Rows from block 3, named by matrix and row number. Rows with one number belong to one neuron. Each number is 128 + 24 x the weight over the matrix's rms, rounded and kept within 0 to 255. All counts start at 0. Numbers have three digits each.
# u: gMLP up (value half) (model.blocks.3.mixer.u.weight, 512x512), inputs 47-93
# v: gMLP up (gate half) (model.blocks.3.mixer.v.weight, 512x512), inputs 47-93
# out: gMLP down (model.blocks.3.mixer.out.weight, 512x512, transposed), outputs 47-93
u.419:133111110124111108118136146164065129128124109156162097109110132112151147105158134131120123132113109137114087119159146164163107129095146171160
v.419:121124141127076131152104117129149142114131106113152134178115162127118100108144137140129122154088088115129162157124115100116121103150120102126
out.419:102168128104132096122125115167137129147151155146117149132109128156139101174126150131122136169127113136135140148138120150143143075115114111149
u.420:072162100108170126131138136164138095079123119150174139109083096138140132114133157105116135143146183106088152128114138125064146110120177108099
v.420:143064085165111148068103164128087147144075125097124154135141105192175124086097101150104145110139139121200110145111162149128151145120130169173
out.420:122135131131146127103127148143104056162143140118143142152160172135112144147124134098126110135112098119146125132162128164119098152173137104136
u.421:113134148113114112116163108116152131113084148153131141169108111134136096135127103111157124184168159110126138143127143115109160103152118109119
v.421:121133147170108125142147106154163135135102135090155127102138124128112136170113166132133126113120107138129124135114151143122109132132119125166
out.421:138056146122181080150112140101143193135132109098137121160144135154154085139134111105106124133121163105130141122117131132103100099148107155079
u.422:100131152105116137141140173150101136155154146134157134132100103104085115114154094130179102161112120110122143129147155137124109134136129147138
v.422:118149164150124145128151133085135121140107067129161091104101106086126107144161112108158096195130126091095143145112129076124105163128160166150
out.422:114082108091128107114129166134197119139184072147100177168112132122129118098130169130132123138157139142122128129085151071148120106113125107133
u.423:103151126182113146159107146125155138111105141151168122129127145149124146092121102129111122129174190088121156123115117133130124103121146144123
v.423:107095126095091167131130151120154120129183134150148140114130133106101110130141151164095116142156107105127144119158089136143092117146119102140
out.423:136043112089111124146149114108084134124133161137079144109069144131146103149105146110142126151124155139130170135142149135130142124123157155100
u.424:143117110090140148175084072158136142115105154148133155164129081112139117143147123125111156156121123177126143079091151148120099126131134144110
v.424:106087147115118115109132099088134135117117118104135083108118145136130125106160146137138086131178116139141146118148108138140139133138154102088
out.424:150088156113155142150127117162104136127110081113139107117161125147161095125126108112105097137122115163127086159132113164137151156136155109111
u.425:113131120131153151109115115164138138132089164150160118139133124111137129061163150161165076149101126123103125172136143161138150093150102132135
v.425:137077133129172149161108133155130132124106165127159130108144129140100130089131133158145104131139148160148136131143126146128107079138137096094
out.425:151119130128143122153108105156152139130158093096067111130129138130122128138145104161165107079121124117142081103111150130123129130111099105134
u.426:165139149095089131117111152124147121171185149122123155117137125125096142125111140138124121114127109150190149123117060132071103125113161119107
v.426:085142157169123153100156115109138128128146175088140096080158106107115110129163144155116093091135136102105117176124144144176155127133165122154
out.426:154131128137139127121131145144105087108146129128125119109121136119143089081101144129085134133175164118135116113123096107129127173141131122112
u.427:146125091096141126114144124126103105126152131145106137134100093128151110136131135146164131123148145141105113125145148132112113109164134111155
v.427:122151117146147145086105047111141121112118152124127151117088136130104139118143144093114147108142162151126137129109079098134154154118094137116
out.427:141103121155113111127117121108195040147133114171162146125089125135124093167111129138089113130176147114154112134101107126141109107122129127116
u.428:150155114126144135128093075121119149117136140151098121116120135138096179132122161138118121123132123097098144111138118113127136138098113080115
v.428:137162142146116100131144148113144144145147119149128122130122130125135118130142103096156153168134132136119130104127120130106106158161109109117
out.428:134118108141116137131116131129144142140083097109120115142111110156161142141183113169166101118124152120147083083160122138134100146172109122137
u.429:153106134111100106155103148132132151153125127122142116147107093136107124115135118123151148141113125131126141128129131132151077129133115112157
v.429:146104092117103148111091136156115117128128130095107138140141133125131156130123162150099125136123108062115072079111111132141120101170105080131
out.429:131107146128108129081143150149109097128079126110121110142119114150136128119146119128125125099119121140126153171150128105139144127113121142118
u.430:090112164117104150074123205091169139079168148098126084117173160136142150135116131078094140112071129149124140117145099128119124117157124089144
v.430:105157192092140122157170120116171120130106116116144082103117123113119141099110153110139121165092146102135105173130137094124187165127165127118
out.430:126130081133104143128120146132114087143166079071091122091138140157118130086079115149109116125108119109145152106104100144174158073137127143103
u.431:114116145109140138140116147121124128127114137118125114140143091120149126083137150135123150144152094127140134117134103115115108140146121125172
v.431:144132138119128110133105125129138122153123159063100126145136119114110075143101130156118141120139129141119142085133115122103149074154145094127
out.431:105115153112109134091138145131105121186103131120092136134111128127144116131118116147093081141130106109123143120158134135120119119123131124137
u.432:091098139143142122130108117133109127091119116156164121166091117137122102152150119100136131130132125108117131128116132153127110124133143124141
v.432:122126175139133142138133129165146166130164156066109100104111139154123129122110115097102172091102102152126122105137098131104087117126126126135
out.432:102103148155158150136153133119124164153116130116105132082133155178165144101117155101112139116115122132061132139097108120145114130143096088106
u.433:092139145137182166178155152160144152138094150138130106119130148154112132101122123141145145093057135133115164108134113139069106134130108112115
v.433:097124153125126136187152112099092136133146172090150125117155137155090128110145134091123160075125126112159161077118052124089122144125114128118
out.433:137125088155124118128129115094089158148135102090103157110136136148073099108127100142142176077141121125138159160146124122147174157152100164132
u.434:139119151109122134145118147137118141126120131136155132110116117125121119123143138125124134138122095134125128130127110114136110128126075142136
v.434:153127123127118090132098140119129121112131132121114122116145129165114112148098116132130141124135128135144159125126095130120114122113126112114
out.434:157123156142109151122136163125118153124139127091107138117142111111169182118138142105147118133089103099104140106144106107136101122126114130114
u.435:102121124147132149153107146125130134124119140100144122113148132120116117097116130135112143130133130120128183158141155153164134139137116121173
v.435:139128119162156121134114134145147132135106129136101089131145120144154103124160108143096111151117145143115127150122129146125137123147124127158
out.435:146105157149121133131145079138087118146107139132136151127138171149134125087084171120139101122135123106124138124144141140111158151113148102153
u.436:123119124159132153096124148128104120141121126143131141152134163130106113119103098147145168138174150143131132134133136085127118135107131139141
v.436:150141151115117122141082119127113122094133132109159138134140136113146158137149161122148106119149137130144103109120106143159132153148131132134
out.436:146119181122115126157116103129107101106128127147155143173112133112142141140120133112134112141116106084155122142169125123089152151158127129160
u.437:143102148153120135137134108142147146118119116108134117149141111107140113123116114111086150153115119158129107147094145121134131104175111118132
v.437:139110146092099098135103141086127164130168106139121161144113145110110109152141104107119139143157089135125161145123107129136105142135117131108
out.437:132119176154113126142149183149130173083131163085101071108168126124125135151107108146128106129140112120131130108168150089151140115128127127105
u.438:104112118161134147124140110140153081149138101117111124111110083131148164096096137136118091098141166150126108150074126108154141122156116122134
v.438:166075127125165141180107115199147118133081104128142123097116133124112153060094133127118109127123147065111145150133132158123127145076089106125
out.438:141159136158112109115094123135127000130121134113113168100094127137128132131103135157104148124116138112133159125125132115158113143143102138130
u.439:106103190104105140115140172094143145142106134119129097180153115121125154089116124109125125159149120162117117138145165151165112090214117113145
v.439:114110169138168139153145134139136144130109110104129116130114153139164129159153122146161142145102138108145122132121139082094160111123138118135
out.439:141077115180173126110134141097142170075116131098122101127133099093123126165139147123122114116145096140109124126145154129159117155137125137133
u.440:087133132162114131160117124142122160127134118116134091141113170174085146144107109109145159122084138115104160117126104107119099148138132121128
v.440:129112134154137135097074104131112123092084125132139121153165160134170093134175110148131114131127129185125090105131144095108125150155146150146
out.440:115080081112087111114118123137120161113131113142142123146101106147151105148107117111119120113152102191156109126151090129161142124074137098114
u.441:095072148142113140167148136076137103146107112117110115094110108119128102110119118139138125172169185110144173132113151127106139125129185140130
v.441:136103134142134110119134184128147123136149124152135125103123150118107132113125122100132115121077149108109122174158143143102144142097112120130
out.441:118102117162106132140151097090088096117098190174129109115134090133109119135108124128112138097136137126082140145095149124091122098104169100110
u.442:092157122139128142134127101126126138165122141164139131108114146150105103084129114141106149116140096107131124138129109134147138136079154145105
v.442:139139187134151140095180146099183132162166133132139135096141100111147105076165133156107103122157097118153136163126121144121113150156150100140
out.442:136150146113122096109157168123079090134139126144116148171148100162145093151109071088131110084149142120123101135144126100159133136123144130086
u.443:144111148143152133108126160109107129134125129107116095105158104136131133122117100118146107130119138140103111134140134136134116155097108109130
v.443:124132158095139135108158120112135106137135131142120152084129133166128095119124141119138132117145122140136142134145100130124133098098131137090
out.443:135140098116114117152127128163171107119141089131120096116135149176106110152160128165130141106110107156149125140136094134132093101119152079152
u.444:143130138110090114149129146101126138149163124121157179137124157108079117103124106101139150144116105127149114148119098103146111140143110173111
v.444:154127113127128109145157104066115075134173128115129143112151133103108129127117133120119119130182120166114132168107123119153101126178126141138
out.444:092160102135161101137154119140112135112150110153129089120157144123109146134090104131124140112178116117134151094157131131161161118101117127100
u.445:120118125117132139108134124121118119149134124151185102103107095119125125112148131129129138140155142107149151125168132107147106111099128124137
v.445:098174102124120119128131114178147151164127135111102125139106122137111141097099138137137133132109177129130146120118101173121125116125115140126
out.445:190110157148145132121113147119112148133149133104102121093121088154091147129117097103102116140133164096136095106094131120157104123124135125151
u.446:163118068135146121128116086112111086106116116140140111107102028173122166135077161122150135118132200115156135123071117147085121099097086132114
v.446:124144089107109123165086069184131164161164168150127172166156099154115179155120155097100167122109096133113096122092110152155113089132123123080
out.446:109144138093082146090140135110139054135147124100145136135135132107131077091129133188128144157107136105134105116166108115102133150154125137135
u.447:131150154102074169112113191081175121103196139112124145097164160132097121120133143142090125096091108132134119132138083145167129117125136090117
v.447:082108111114157108105132096066145115109180132117146156116107117155120077128141134079116153058117109161106121125105072096138111105108147082134
out.447:149127174140147121149139105122116135145130124120100140144170115089108168140095094117161144111144140166130159093179125132126136161124093127133
u.448:113112128148111105092140162127093122077107083144127074124092145116177101158175106183104101142088109166133131127230159135137182117155143159167
v.448:117158121116153185130117133113093162125175115154151095083156131098108127105130106102108114072055129145135178141138093163100109110081178098109
out.448:110136139167143119151143113103162097148152151148129134125177126134168154091120137139100152088111132072143146119137140138104158128124183148163
u.449:092105138143119178105136072114124135110117117071153112112154139130117123093129139135105147103135148160137117144097151153138129137179133136143
v.449:130138161110115124116145136091148128156165126157148113136101117135096128110139128123115118140162113126106119155118112110150116146112100133127
out.449:100110131124138148116107094117108130125158099155159100130104143105099133118115134133159124096148142130131112177119132093134117132111105105142
u.451:095083151157096170068143112128136171115133155109119054095158110130083140069092091083118138172139117116144157148114097133138091099104207101121
v.451:136143188108099094146159156134133153160191120092142114137132140126126140139145115096135140155159115133127154102131128093111057122106145091129
out.451:126106177100114163075133109134143145111124116184134148156153140150123093169151125129099123101153121127164145135129157106078110129147108117155
u.452:114153167117133102178121041147131179145087154142109148178144184038106130110149128132119100158154099093087118124184182104179130141207087135066
v.452:156137118120122156088129161134091165136111134111140169124185163123088159088116095148075103062152100123090160147131153134170122143140107197145
out.452:107130158140162121121113171140099119136151112144151099116174117160112087089146108116103123144140158109121133107142086114117148148113132163154
u.453:151107131134122117107096157149122124103155124109129115155159136121128112149121146127154164125160122170150097112155126110127145162143075130192
v.453:151134133115133131132174094156099141115116142155125073115151129137136129127137119158065122151100166137141110115129135171126114101121150117145
out.453:122126133136157116099125112128128000096113124111148166125104121107096135128108143135116139108150104146143138115138140116134120178122104139135
u.454:063165146119092129142122138156166155153091119119118117184157182154094126131084113130106145133099137117139160137130092099130133154111115116111
v.454:127092115126187133086131124160076130131111101091106095136138139166126158093097162164098138096127131154152099114112143127183085132135095083156
out.454:119150105139112124135119106171129142141150121143121116116102155158109128149134085110093111147143146130125143072101090127140131125162111123115
u.455:142139147151109107147136170120154129132149118161159097167119127117062089124160121168129124165142155129139171119141130096164125142094158110144
v.455:121091108101047110148085177146121111147158181135148158140172156154140145169088118077117153113105110133112128119144114094147113104167119098141
out.455:103150096078144121134116067140136104112144093122152157098120144115112170165171126085115116130129179163106119118135143105173133115147119123168
u.456:143167136133135105127178198140151143110174140109115175120114153149114134129086151118128147097093125111150159127179110161104143139057124112116
v.456:126118171111144141158148110142151145058054125141169104132100120123153117063153134121159110126114133095147123132133160165124146133138113151152
out.456:111117128136154113153099153133147128139159144111124103136125143108132158151119115148126105183125113138113146141139098162135161128121139138112
u.458:130123100125120131115107154095116126136102130149147101111111104121153145145172176149126116092111131138138113143127136130148122144146111134151
v.458:123132107133110125140114179154123133152114143132142095094143134143133140104124108104125115106103160135133111148129122131116141161128141155134
out.458:119145108112079136057146103125104135116116108140156134109113122125081076141107156116150129110112099148146084140146075121093106107131127088096
u.459:071087129138161146109121099106105154123137110135157075156121122116105147085169143162110123101132115135108169149138140179126120143103133133126
v.459:151129082128114150143130122125123046140157135157125117132105113106128122150086126111139139120135138117133111181105093130095137113126187115135
out.459:087134139093107115115107086166103161118112103126090131144155132137105139134144133120120116133114134121088102159154109104070100149115100149167
u.460:089113152140133133113117093081118132103143138112127102181119116127095136120137117124116133143109122127151159134121116108137111099128120126133
v.460:148104095117128149124144189105161002131181139113099159100116093143155147174071118064143133093128154082103091146087077104094144145114184098146
out.460:144116144143121152114196148100077109144120124172152103153101127130156099139172121093141145150155117128115140142124134120142101140153126134132