config.yaml
arch: "gmlp"
model: "image classifier"
dataset: "retinal OCT scans (Kermany 2017)"
train_examples: 24607
image_size: 64
crop_scale_min: 0.5
horizontal_flip: true
targets: ["finding"]
num_classes: 4
norm: "rmsnorm"
mlp_ratio: 2
drop_path: 0.05
patch_size: [8, 8]
conv_stem: false
layers: 10
width: 512
mixing: "mixup"
label_smoothing: 0.2
loss: "cross_entropy"
residual_init: "zero_last"
optimizer: "soap"
beta2: 0.99
learning_rate: 0.0017
beta1: 0.95
shampoo_beta: 0.95
eps: 1e-08
precondition_frequency: 32
max_precond_dim: 512
one_sided: true
adamw_lr_other_params: 0.00099
max_grad_norm: 5.0
cautious_weight_decay: true
max_steps: 28300
batch_size: 64
epochs: 73.6
lr_schedule: "linear"
final_lr_fraction: 0.05
warmup_steps: 1410
weight_decay: 0.2
adamw_weight_decay_other_params: 0.05
Rows from block 3 of a small image classifier, named by matrix and row number. Rows with one number belong to one neuron. Each number is 128 + 32 x the weight over its row's rms, rounded and kept within 0 to 255. All counts start at 0. Numbers have three digits each.
After each neuron's rows are labels from the 100 images, of 14976, where the neuron reaches its largest size: "peak at" is the part of the image that holds the peak; "responds to" is what is common among them. Only what is clearly more common there than usual is listed. The data: retinal OCT scans (Kermany 2017). In brackets: how many of the 100, against the usual share in percent.
# u: gMLP up (value half) (model.blocks.3.mixer.u.weight, 512x512), inputs 235-281
# v: gMLP up (gate half) (model.blocks.3.mixer.v.weight, 512x512), inputs 235-281
# out: gMLP down (model.blocks.3.mixer.out.weight, 512x512, transposed), outputs 235-281

u.401:118114118122117134135112150127124133128089122055128141088131048151164133125095151122227152081166147060120097141100134175173144105169175110177
v.401:164099136143152133133167150179136149198127095133179069107109136127142175120137153156141094126157143157105090186125096159116098113158151130115
out.401:110127090041105085153141133105114133146102119192160114129106188147163128118148129139110086119143080171205115141150077121150147164149108156148
peak at: middle right (29 vs 9.4)
responds to: finding: diabetic macular edema (36 vs 11.7)

u.99:102101166128097097134124113096087146120108124123117116143160210065097162115140074092135153143129123150119138128140180184074148104160147139162
v.99:108113143186095140162143184153153150094166136094107085165179170131095111112138149170119123131123125125099165117131170107081126172166118144138
out.99:145106104141152116155142121108110173116129091150133187135171146111127115085119168134224092101146094167147149095160195115143166144171126127132
peak at: bottom left (98 vs 14.1)
responds to: finding: normal (85 vs 51.6)

u.454:076125115086188114138159086180102109115021167074100131101066122169142116039148158132176155164164121148135143061092099126070129077119162098152
v.454:139143122183092131078132164130130192127129126119160123077118168095141110123113099170140116140175112068109135142205086118155126101122104114121
out.454:119153171112097111148156123094128185158172132184139133059161144095099189153151085156131122065127149199145140118108130117137104106132098099178
peak at: centre (42 vs 6.2)
responds to: finding: drusen (48 vs 7.4)

u.347:126135115197193120094172110143098172079087050112154193124121139133145072140158108107163171059131167150140149100078100146126128179175139120122
v.347:131158171142177141091170153130156125147162130130109114151147190170135154131112087144121130122141109105167122167210117109111156108124132108071
out.347:106160080105135125188171068126070187168131133115091121146103147076136130152135138157105135162112124156143035114122111114142169148138121157113
peak at: middle left (43 vs 9.4)
responds to: finding: diabetic macular edema (81 vs 11.7)

u.327:128096194121142122132125109082153161141139078137146111203155091063109135094112147118096107131100044124078084109127108109190079232140104127156
v.327:093113149132093171116184074125165138112146107137153095189155072106069140121123136147113104167131107145072082194164137133148110183160159182150
out.327:186150103112143131125102093143073068085077113145134089109165158194121115212099157076121179096072149095114153079142117127068118152114167158131
peak at: middle left (31 vs 9.4); centre (26 vs 6.2)
responds to: finding: drusen (26 vs 7.4)

u.110:064134160139121125137182098093054105124128103107169126129158093125108138162141080092110082095152091061088118146108159084139136073136119124093
v.110:066133192126180119114133104132092125129099106152119156141106150100114129172103117167054151140135116100143122169134101119119162105116169120172
out.110:100090073118167139171106144119155172131137133125120138127086158102098136071099194129100145144150148111111130101175111159095149126147145049125
peak at: bottom centre (26 vs 9.4)
responds to: finding: choroidal neovascularization (66 vs 29.4)

u.177:107105140127130125166150208152106144116160149155108131113162122093138137108105100184158152135132131165148146153148151088106086136134141101122
v.177:143117166113104107079118143155126137146147114152110178161093134117123173125135093137139131132085113045115081164134131067122158086143140120133
out.177:135150138135159177157126156140165160104131169149099106087156099142146101172117144189175131101128143143113076156102128175095039134166129119120
peak at: bottom right (70 vs 14.1)
responds to: finding: choroidal neovascularization (65 vs 29.4)

u.211:145070113205093126118148090145074168161121081138186118132085163057100093131100149113111084159141115100055119126155112129147086133161131133097
v.211:132143092135133090089090114166087130156144166110149181132120103154133179078082110049153084139167097075115123145183113098194156136181149174103
out.211:152150147101131145067116111100170094135133093124083120104136061166106097144085196142150093149147137151108165117085117115150190107137133151092
peak at: top left (54 vs 14.1)
responds to: finding: diabetic macular edema (31 vs 11.7)

u.9:070128097139101141074142085182155162090103105117136139158154147099108096114157105085129096089102143138146123114115140153132104165181152154164
v.9:153112132049094106122140074091147095118087106130164146188137107105138133080131123045125130104137092098133133108153097092143165100036133120155
out.9:179171091137133165139151140112101067177150117142128151112098096110146130089163138128125193168137123100136072125120115188102114115176107128099
peak at: top centre (29 vs 9.4)
responds to: finding: diabetic macular edema (53 vs 11.7)

u.373:070101133141117127141120137086097157127184140177091139091126199104111104135145107152112130071194134102122090131127183136074098133140114128121
v.373:081116147137112137145046141156116111105152086091149168084132120116115061138147152134114177113127062093124157110096091131095091182110105137126
out.373:155103125098088086155187099071148161115105088111108134101085096113169103184099111209149134129184115139061176107077124154103114140162096101125
peak at: bottom left (49 vs 14.1)
responds to: finding: diabetic macular edema (80 vs 11.7)

u.440:115164094132189091110120143138060138141085134090114132143089134132157094078111099126135133175108117143166152127098116118079144107170149081170
v.440:156127089131104171135130183138170163127108114144114066115153124081106115151170162138152130158112147129103148142176170159068120149172124108094
out.440:100158143126128113111139130145106190132133144140097135105087154103151112149151151120104110131093112197151181124112096069156119139128130120159
peak at: centre (26 vs 6.2); top centre (25 vs 9.4)
responds to: finding: drusen (34 vs 7.4)

u.114:115095179153100124128106134103125099087134114127155134109148093131155109129100152173151187161132065118115156186089108155173138162120128098182
v.114:162164153141079146149135133106149137099139179126108114190141165137146106071164099112125091222121054069161113096138174136095134116139141146100
out.114:121128160090193118170139065152145148156152106167165133082165150105132100160181141125141163181133140127146139151130100112127106167087171196089
peak at: bottom right (41 vs 14.1)
responds to: finding: choroidal neovascularization (64 vs 29.4)

u.102:152137122097125137088149146112141128121110063114141114098148162113057132150162154090128181131125062098127087171115126112143135137049152072218
v.102:107084128110088121159177187116134070183125101121100153095139091169081090139087117068114138147149110116154111153204138104173165165090087098098
out.102:183082190135137077061075080125086111127123103172140123161098159102157127180119145105129113135140119153126104127159151164104160098124114142087
peak at: middle right (31 vs 9.4)
responds to: finding: diabetic macular edema (33 vs 11.7)

u.89:120179138141067142161123159103077081115116140096126102107136105109163123131142103058092115073101101085121203150146142100114140080142108082145
v.89:128131168138056114120198101119114073105127121108134093082124124121114143148166100089132167102096104106141176176095102101111148103156134106147
out.89:143108134128104144106128113114127108084148116097208078128175116122121144135081142100142105108074090126094182139144117074147114090186116071125
peak at: middle right (35 vs 9.4)
responds to: finding: choroidal neovascularization (67 vs 29.4)

u.419:109123133082084103073138197073134172104197154092107124139137151086078140132192136113108085157150110138118080138158123103113108172153171152122
v.419:099133133077151145128115077097084136118116167045113169118130144108150184054179140105166119182115109126121121121137127095130133159091157141135
out.419:123142169056185130101141073128121133110117086121129148144126162106212107134116118140113103099143123102110118102098086121142131097129193169106
peak at: top right (65 vs 14.1)
responds to: finding: diabetic macular edema (36 vs 11.7)

u.290:098106168116125113191126148133133120126180129130130149106124171130173106124117157137134154121160031101115115128129199119132132144191162105158
v.290:065105135160136062105131151143137178154124117125180145077087168079152127043128106115147136163059160173129101120086169073143138159088141172091
out.290:098139155175125195149107158094051146171151079103130062118141167084091162124145188173173102062146155127107117116119136097101132092115126111110
peak at: top right (56 vs 14.1)
responds to: finding: diabetic macular edema (32 vs 11.7)

u.278:103124132070138104105135116103143157094162087144162149092108161085146094113131178130175101143155094144079113119138114118099061107117113088117
v.278:074110178097129131134142130161123103140075134183097153103154142089100091084122150107100134156085085089139132149155176131144119150107160166110
out.278:081113114157178136098134139081120106157088116158119128119157150057139128100106146117143144134098139126095187167158091168176117096167125187141
peak at: top centre (39 vs 9.4)
responds to: finding: diabetic macular edema (55 vs 11.7)

u.270:154094145100118179112147120096121123128184126164183148070121154132161163133144123080093105071166103126161148134148118165184176129199088207158
v.270:087101155154140134153086151120121104096135108181106174109082109096107107173166133171075181138105159150174118117091145143057097076162156141194
out.270:154150115134175081108137149103172116084171137087121126155113138047098102130161136124131164115100160131133178096103062089061151098144092187119
peak at: centre (40 vs 6.2)
responds to: finding: choroidal neovascularization (61 vs 29.4)

u.378:101102097167099142181121134150136152138204123202120145137166132145063147134165092134076125094090175119123130070151127137094117158104130105133
v.378:151112165165131137121123127132167154135191075161085133125127154102156135128122112091160047109154178098078144107189129145147122148093055134036
out.378:139123128055135213091143103102129149108128111104126159171150092099127107103086129133133111153106126119106135149082183148093159116127063139099
peak at: middle left (32 vs 9.4)
responds to: finding: diabetic macular edema (37 vs 11.7)

u.294:119160089123134116136125147118033133120116141130139157060123150141151102141105114101123137105120108030103109127138112106092167151147104154132
v.294:081120093136124156172140148164138109140095157158188105109184187140090160213094126194117110177109132187137170202131093166124146120156175145117
out.294:137113130156146130115084138102110166116092165059102097113111105097133095147132160155042129131094198159105184072136155051113092133120127090122
peak at: top right (97 vs 14.1)
responds to: finding: diabetic macular edema (81 vs 11.7)

u.30:113093129130107087128100130085151122140166124128111120102156164099155127122084109145186145133135080113129140152098176164143108146115116107176
v.30:167136112169102203178124147077105150084131106101090097155170122106180150115125172209112162131193107086117129136126204143144099164119150127068
out.30:116147151102195097102153097144120143154165120143112145113161133083154137151136188108118104188130148149136130103071114121110102091134186122097
peak at: bottom centre (58 vs 9.4)
responds to: finding: choroidal neovascularization (78 vs 29.4)

u.151:136083097073096148173165136161124131112100137166142107133123125158090227090092205148178099145123114135061118125097113157191165132140105145113
v.151:119110089082088111107176053118098103167107151097132150131150062136082165113133107085090087080061073113137099126094106106162144160103087155131
out.151:121123177162111098149120120097116148155121131119127098191147109093095071159116141125127121142157133151136171148108215080178048083118150092140
peak at: bottom right (53 vs 14.1)
responds to: finding: diabetic macular edema (37 vs 11.7)

u.318:121106150151142110103134141136145178107111121152130115117086132136146139152108134118138206156113152154103136157126151143075102148116130080155
v.318:107111116164131164147112159147077103122134134167061194098094125125164076109124099132056163167102150122150126060139175122126111199096139099076
out.318:102129117130111106137146085145083150131118113139141163181115139062094145102123188061108157146206102063101123119141170093115095147125127119106
peak at: bottom left (90 vs 14.1)
responds to: finding: diabetic macular edema (30 vs 11.7)

u.8:179143119168114163101138154137155125125095103082169094086089145092060114119114131092111184120162143127193102163054149095112106119098150140147
v.8:169120090219142075097137128196139203168105128121173101106096135074098148122161151110072131160133115093112078131130110089115120051184142108127
out.8:156129095094174124110136142124118066089084200148153095079090130135121123121109053171138138094200135138039118075132092140110158097144136137128
peak at: middle left (37 vs 9.4)
responds to: finding: diabetic macular edema (41 vs 11.7)

u.362:129164098109110072140092097116110101146158109133140187111186139120125065133137122107095153119099075074105159122168110129138139176186134091126
v.362:173084109113114096166180158068135108126101073084123121174128094146136053136134072054154102138035092127108177114122122119182093122164081159119
out.362:098142128120173111132128100111127136117173149116064129092091167078140114136170132110167125131128142138143172122144135130083103148102202129101
peak at: top left (36 vs 14.1)
responds to: finding: diabetic macular edema (32 vs 11.7)

u.432:076130099149113150141137140129080162093147164161119160127139164111108169116144087119165114102140148127142150058169181174072129175126091125136
v.432:125092139076139136151117152143091102180180056053111157203190094114151097151096166121116092159055093103102147111149167073166156101120100136112
out.432:087095157090077128145177097117133138120111096102176145160146165134126063137112115194121139150143112163160113127066144120174093094121170128141
peak at: bottom left (50 vs 14.1)
responds to: finding: choroidal neovascularization (64 vs 29.4)

u.199:178062108180102143172135136177123146123111105205120109125129141133141132163131173153108122076183163202116189148108211103087095123127141095103
v.199:142126123132088158163096137142197142083170135145107100139135144081166125191141162171110169138133147179133169217097117114119049119135206087141
out.199:160140083110075168158144139090178124139123153158091135087150121077144123116115131119093117147143153128144125118072148071168160099138098094103
peak at: bottom left (100 vs 14.1)
responds to: finding: normal (79 vs 51.6)

u.176:151114159095055151144110117108110091095122133139093146125188176172185087136098205091108116108182110125120103132128150139104119074158187167105
v.176:145146127101111089105050113130115168095137094072145130171102169117162105136119150118152150120163086140106123110143112122129056129131112165066
out.176:074140166104167084206131104129095193138129133096158156122128107071157140134115189189134120127114116173142080146104170152153131074128105105152
peak at: top right (37 vs 14.1)
responds to: finding: choroidal neovascularization (61 vs 29.4); finding: diabetic macular edema (28 vs 11.7)

u.450:168135169065156152153141136111078101170114181137104117087083112134173128148164127155164118109141142032086080123167138159163116144119104116105
v.450:175128136140140132140061160130077186160111121126203175088091103119188115118129121139153162125145150077079116112137118100181149144104135093141
out.450:110164123119135082133139159178168146149160114115108145126170098080150166098132119124142178162155134118141186145106144174127162131144080099128
peak at: middle right (37 vs 9.4); top right (33 vs 14.1)
responds to: finding: diabetic macular edema (52 vs 11.7)

u.275:082115100134161134096109142127135122059133098081113100100156162165107087103145188122180157146138115171149127105131072125162065192124111055130
v.275:082186136097136093170123079097152138124203055159139144133171139128138141097202121105200113086100074105133121114182112149151120124135121106135
out.275:146097078156099122156171146127104134170095125130111215145125077127138137105124165168120156104139143089116147152097120128131145114191156085131
peak at: bottom left (35 vs 14.1); top right (33 vs 14.1)
responds to: finding: diabetic macular edema (36 vs 11.7)

u.336:091117114088161079165190130136190135168183150096143142134104086118145043098141140107167117141139101164133106055123167177046138179133146090143
v.336:080126117047100071154193145143142130126131180070098185132143140079124063101097150163151096133119060150130128091088153088137135183127138123167
out.336:144159095135178197149143164151046129133119130117127115071112121099114142154098139116112149133109123112106142137160135140161113058159106083131
peak at: middle left (29 vs 9.4)
responds to: finding: choroidal neovascularization (67 vs 29.4)

u.79:111128074149109123142133089095088186118196101113162131112130143162093160163123191110141114161135065114081100159112139191100106146131099113196
v.79:114171124147119097116162127096135103193125111092087131167102098137095132137090057097136126118091104096154145160102114110153157120117107153136
out.79:143098132084151131181161058158143104157161086171108095134101131109124117095203177103184124146097143156114149072091144063117122144198142096115
peak at: top left (45 vs 14.1)
responds to: finding: diabetic macular edema (29 vs 11.7)

u.507:136083115098121147143152141064103067184136036106082138133128175089168064138084107051139096126149102146131164141129178116183088115144160143082
v.507:108111091085120138160127107123104084170121111182116143127155109165108205125134089123142088142097156130140131141113132160164158113125139187126
out.507:164110164130101120167112155121101144195109107095103099119147163108069131152125172115124103104081126074158130125089184133143177120152076097110
peak at: bottom left (47 vs 14.1)
responds to: finding: choroidal neovascularization (71 vs 29.4)

u.339:109104122086142104112111086128178165086179083127074171152130168104103107131153185109165146142110100142114130037107155146062021131173101115157
v.339:090146104156121081124117080162096160075126161135094136104169045112120085079112097131130124142119122135113138057128115115146114151130140088119
out.339:143074063137096124157169100106117155118130114203125133092100178069130123115089137157139107089115157103119064096164131146140146143136097160088
peak at: top right (42 vs 14.1)
responds to: finding: diabetic macular edema (37 vs 11.7)

u.404:200039169175148113148154139155123101157106056108205143104129207107144145138076159104131112102144062088099087190122150128128078113144156101138
v.404:139127144117086152117094115074089132146170062153137094151132156064144153071075084141133175152142126047111158073147129098162251093151163086236
out.404:096156097141130114131131114144090161207140111130139110120122152103065119130088189156129144156115142168146129134132136101124112092085168124099
peak at: bottom right (47 vs 14.1)
responds to: finding: choroidal neovascularization (74 vs 29.4)

u.383:078123180139120150128083193123157150125234116154130137102121164135132095147126094123144164081199145082107103147080119134122108181107101128104
v.383:136135132099130117136145102111150125195111158116120105105081105125124168147131112127138116179087066075142140098028174140136131094123122108148
out.383:102041134140111145122165122130111115084150119137098134133152217173188110091100170095161109105159079061122105155116129121131058164156095166164
peak at: middle right (40 vs 9.4)
responds to: finding: choroidal neovascularization (72 vs 29.4)

u.166:115069142096120183124140134175126127079178176137122091199117123111094138143110156128166146166155182162132121124187112090110130115104148184159
v.166:102111144107099157115094167142099120100115118126134159113164097142153149142076094138140155171149103102152045112105110096155121165094129113116
out.166:156151110141167188144141128172089114136141188122156130130123097122121107143118136133149159091191135127088154092136139170117129136111097123035
peak at: bottom right (60 vs 14.1); bottom left (32 vs 14.1)
responds to: finding: choroidal neovascularization (65 vs 29.4)

u.68:117160128146112123122114143136098113136090063174103095109142167108055136086171097106156163126115082090160099133122079175123163125076118096178
v.68:125107145068125099106134125106096174118088138121161182137152118149130163088124161134174071162105124172123106155183139096145113134121114175119
out.68:108144152117117126131101132136113138117139113103142188111137108146149124217151147166170183130088101134086112121134101107128099128091105113122
peak at: middle right (33 vs 9.4)
responds to: finding: normal (88 vs 51.6)

u.98:144129122161089130135192096182159165133088107083157171148083181060142138109111122095071127118146109135167119137116158133129123125149148171137
v.98:089090133175147125133114102127131143084141103120131159124153131098125090208180085158057129152091127136101084101103163157120114154098136067147
out.98:181161161127145101122091114133168127158108086158106156126093144092138155132125193130155101142153152183135084081123099187128137108145125146088
peak at: top left (67 vs 14.1)
responds to: finding: diabetic macular edema (37 vs 11.7)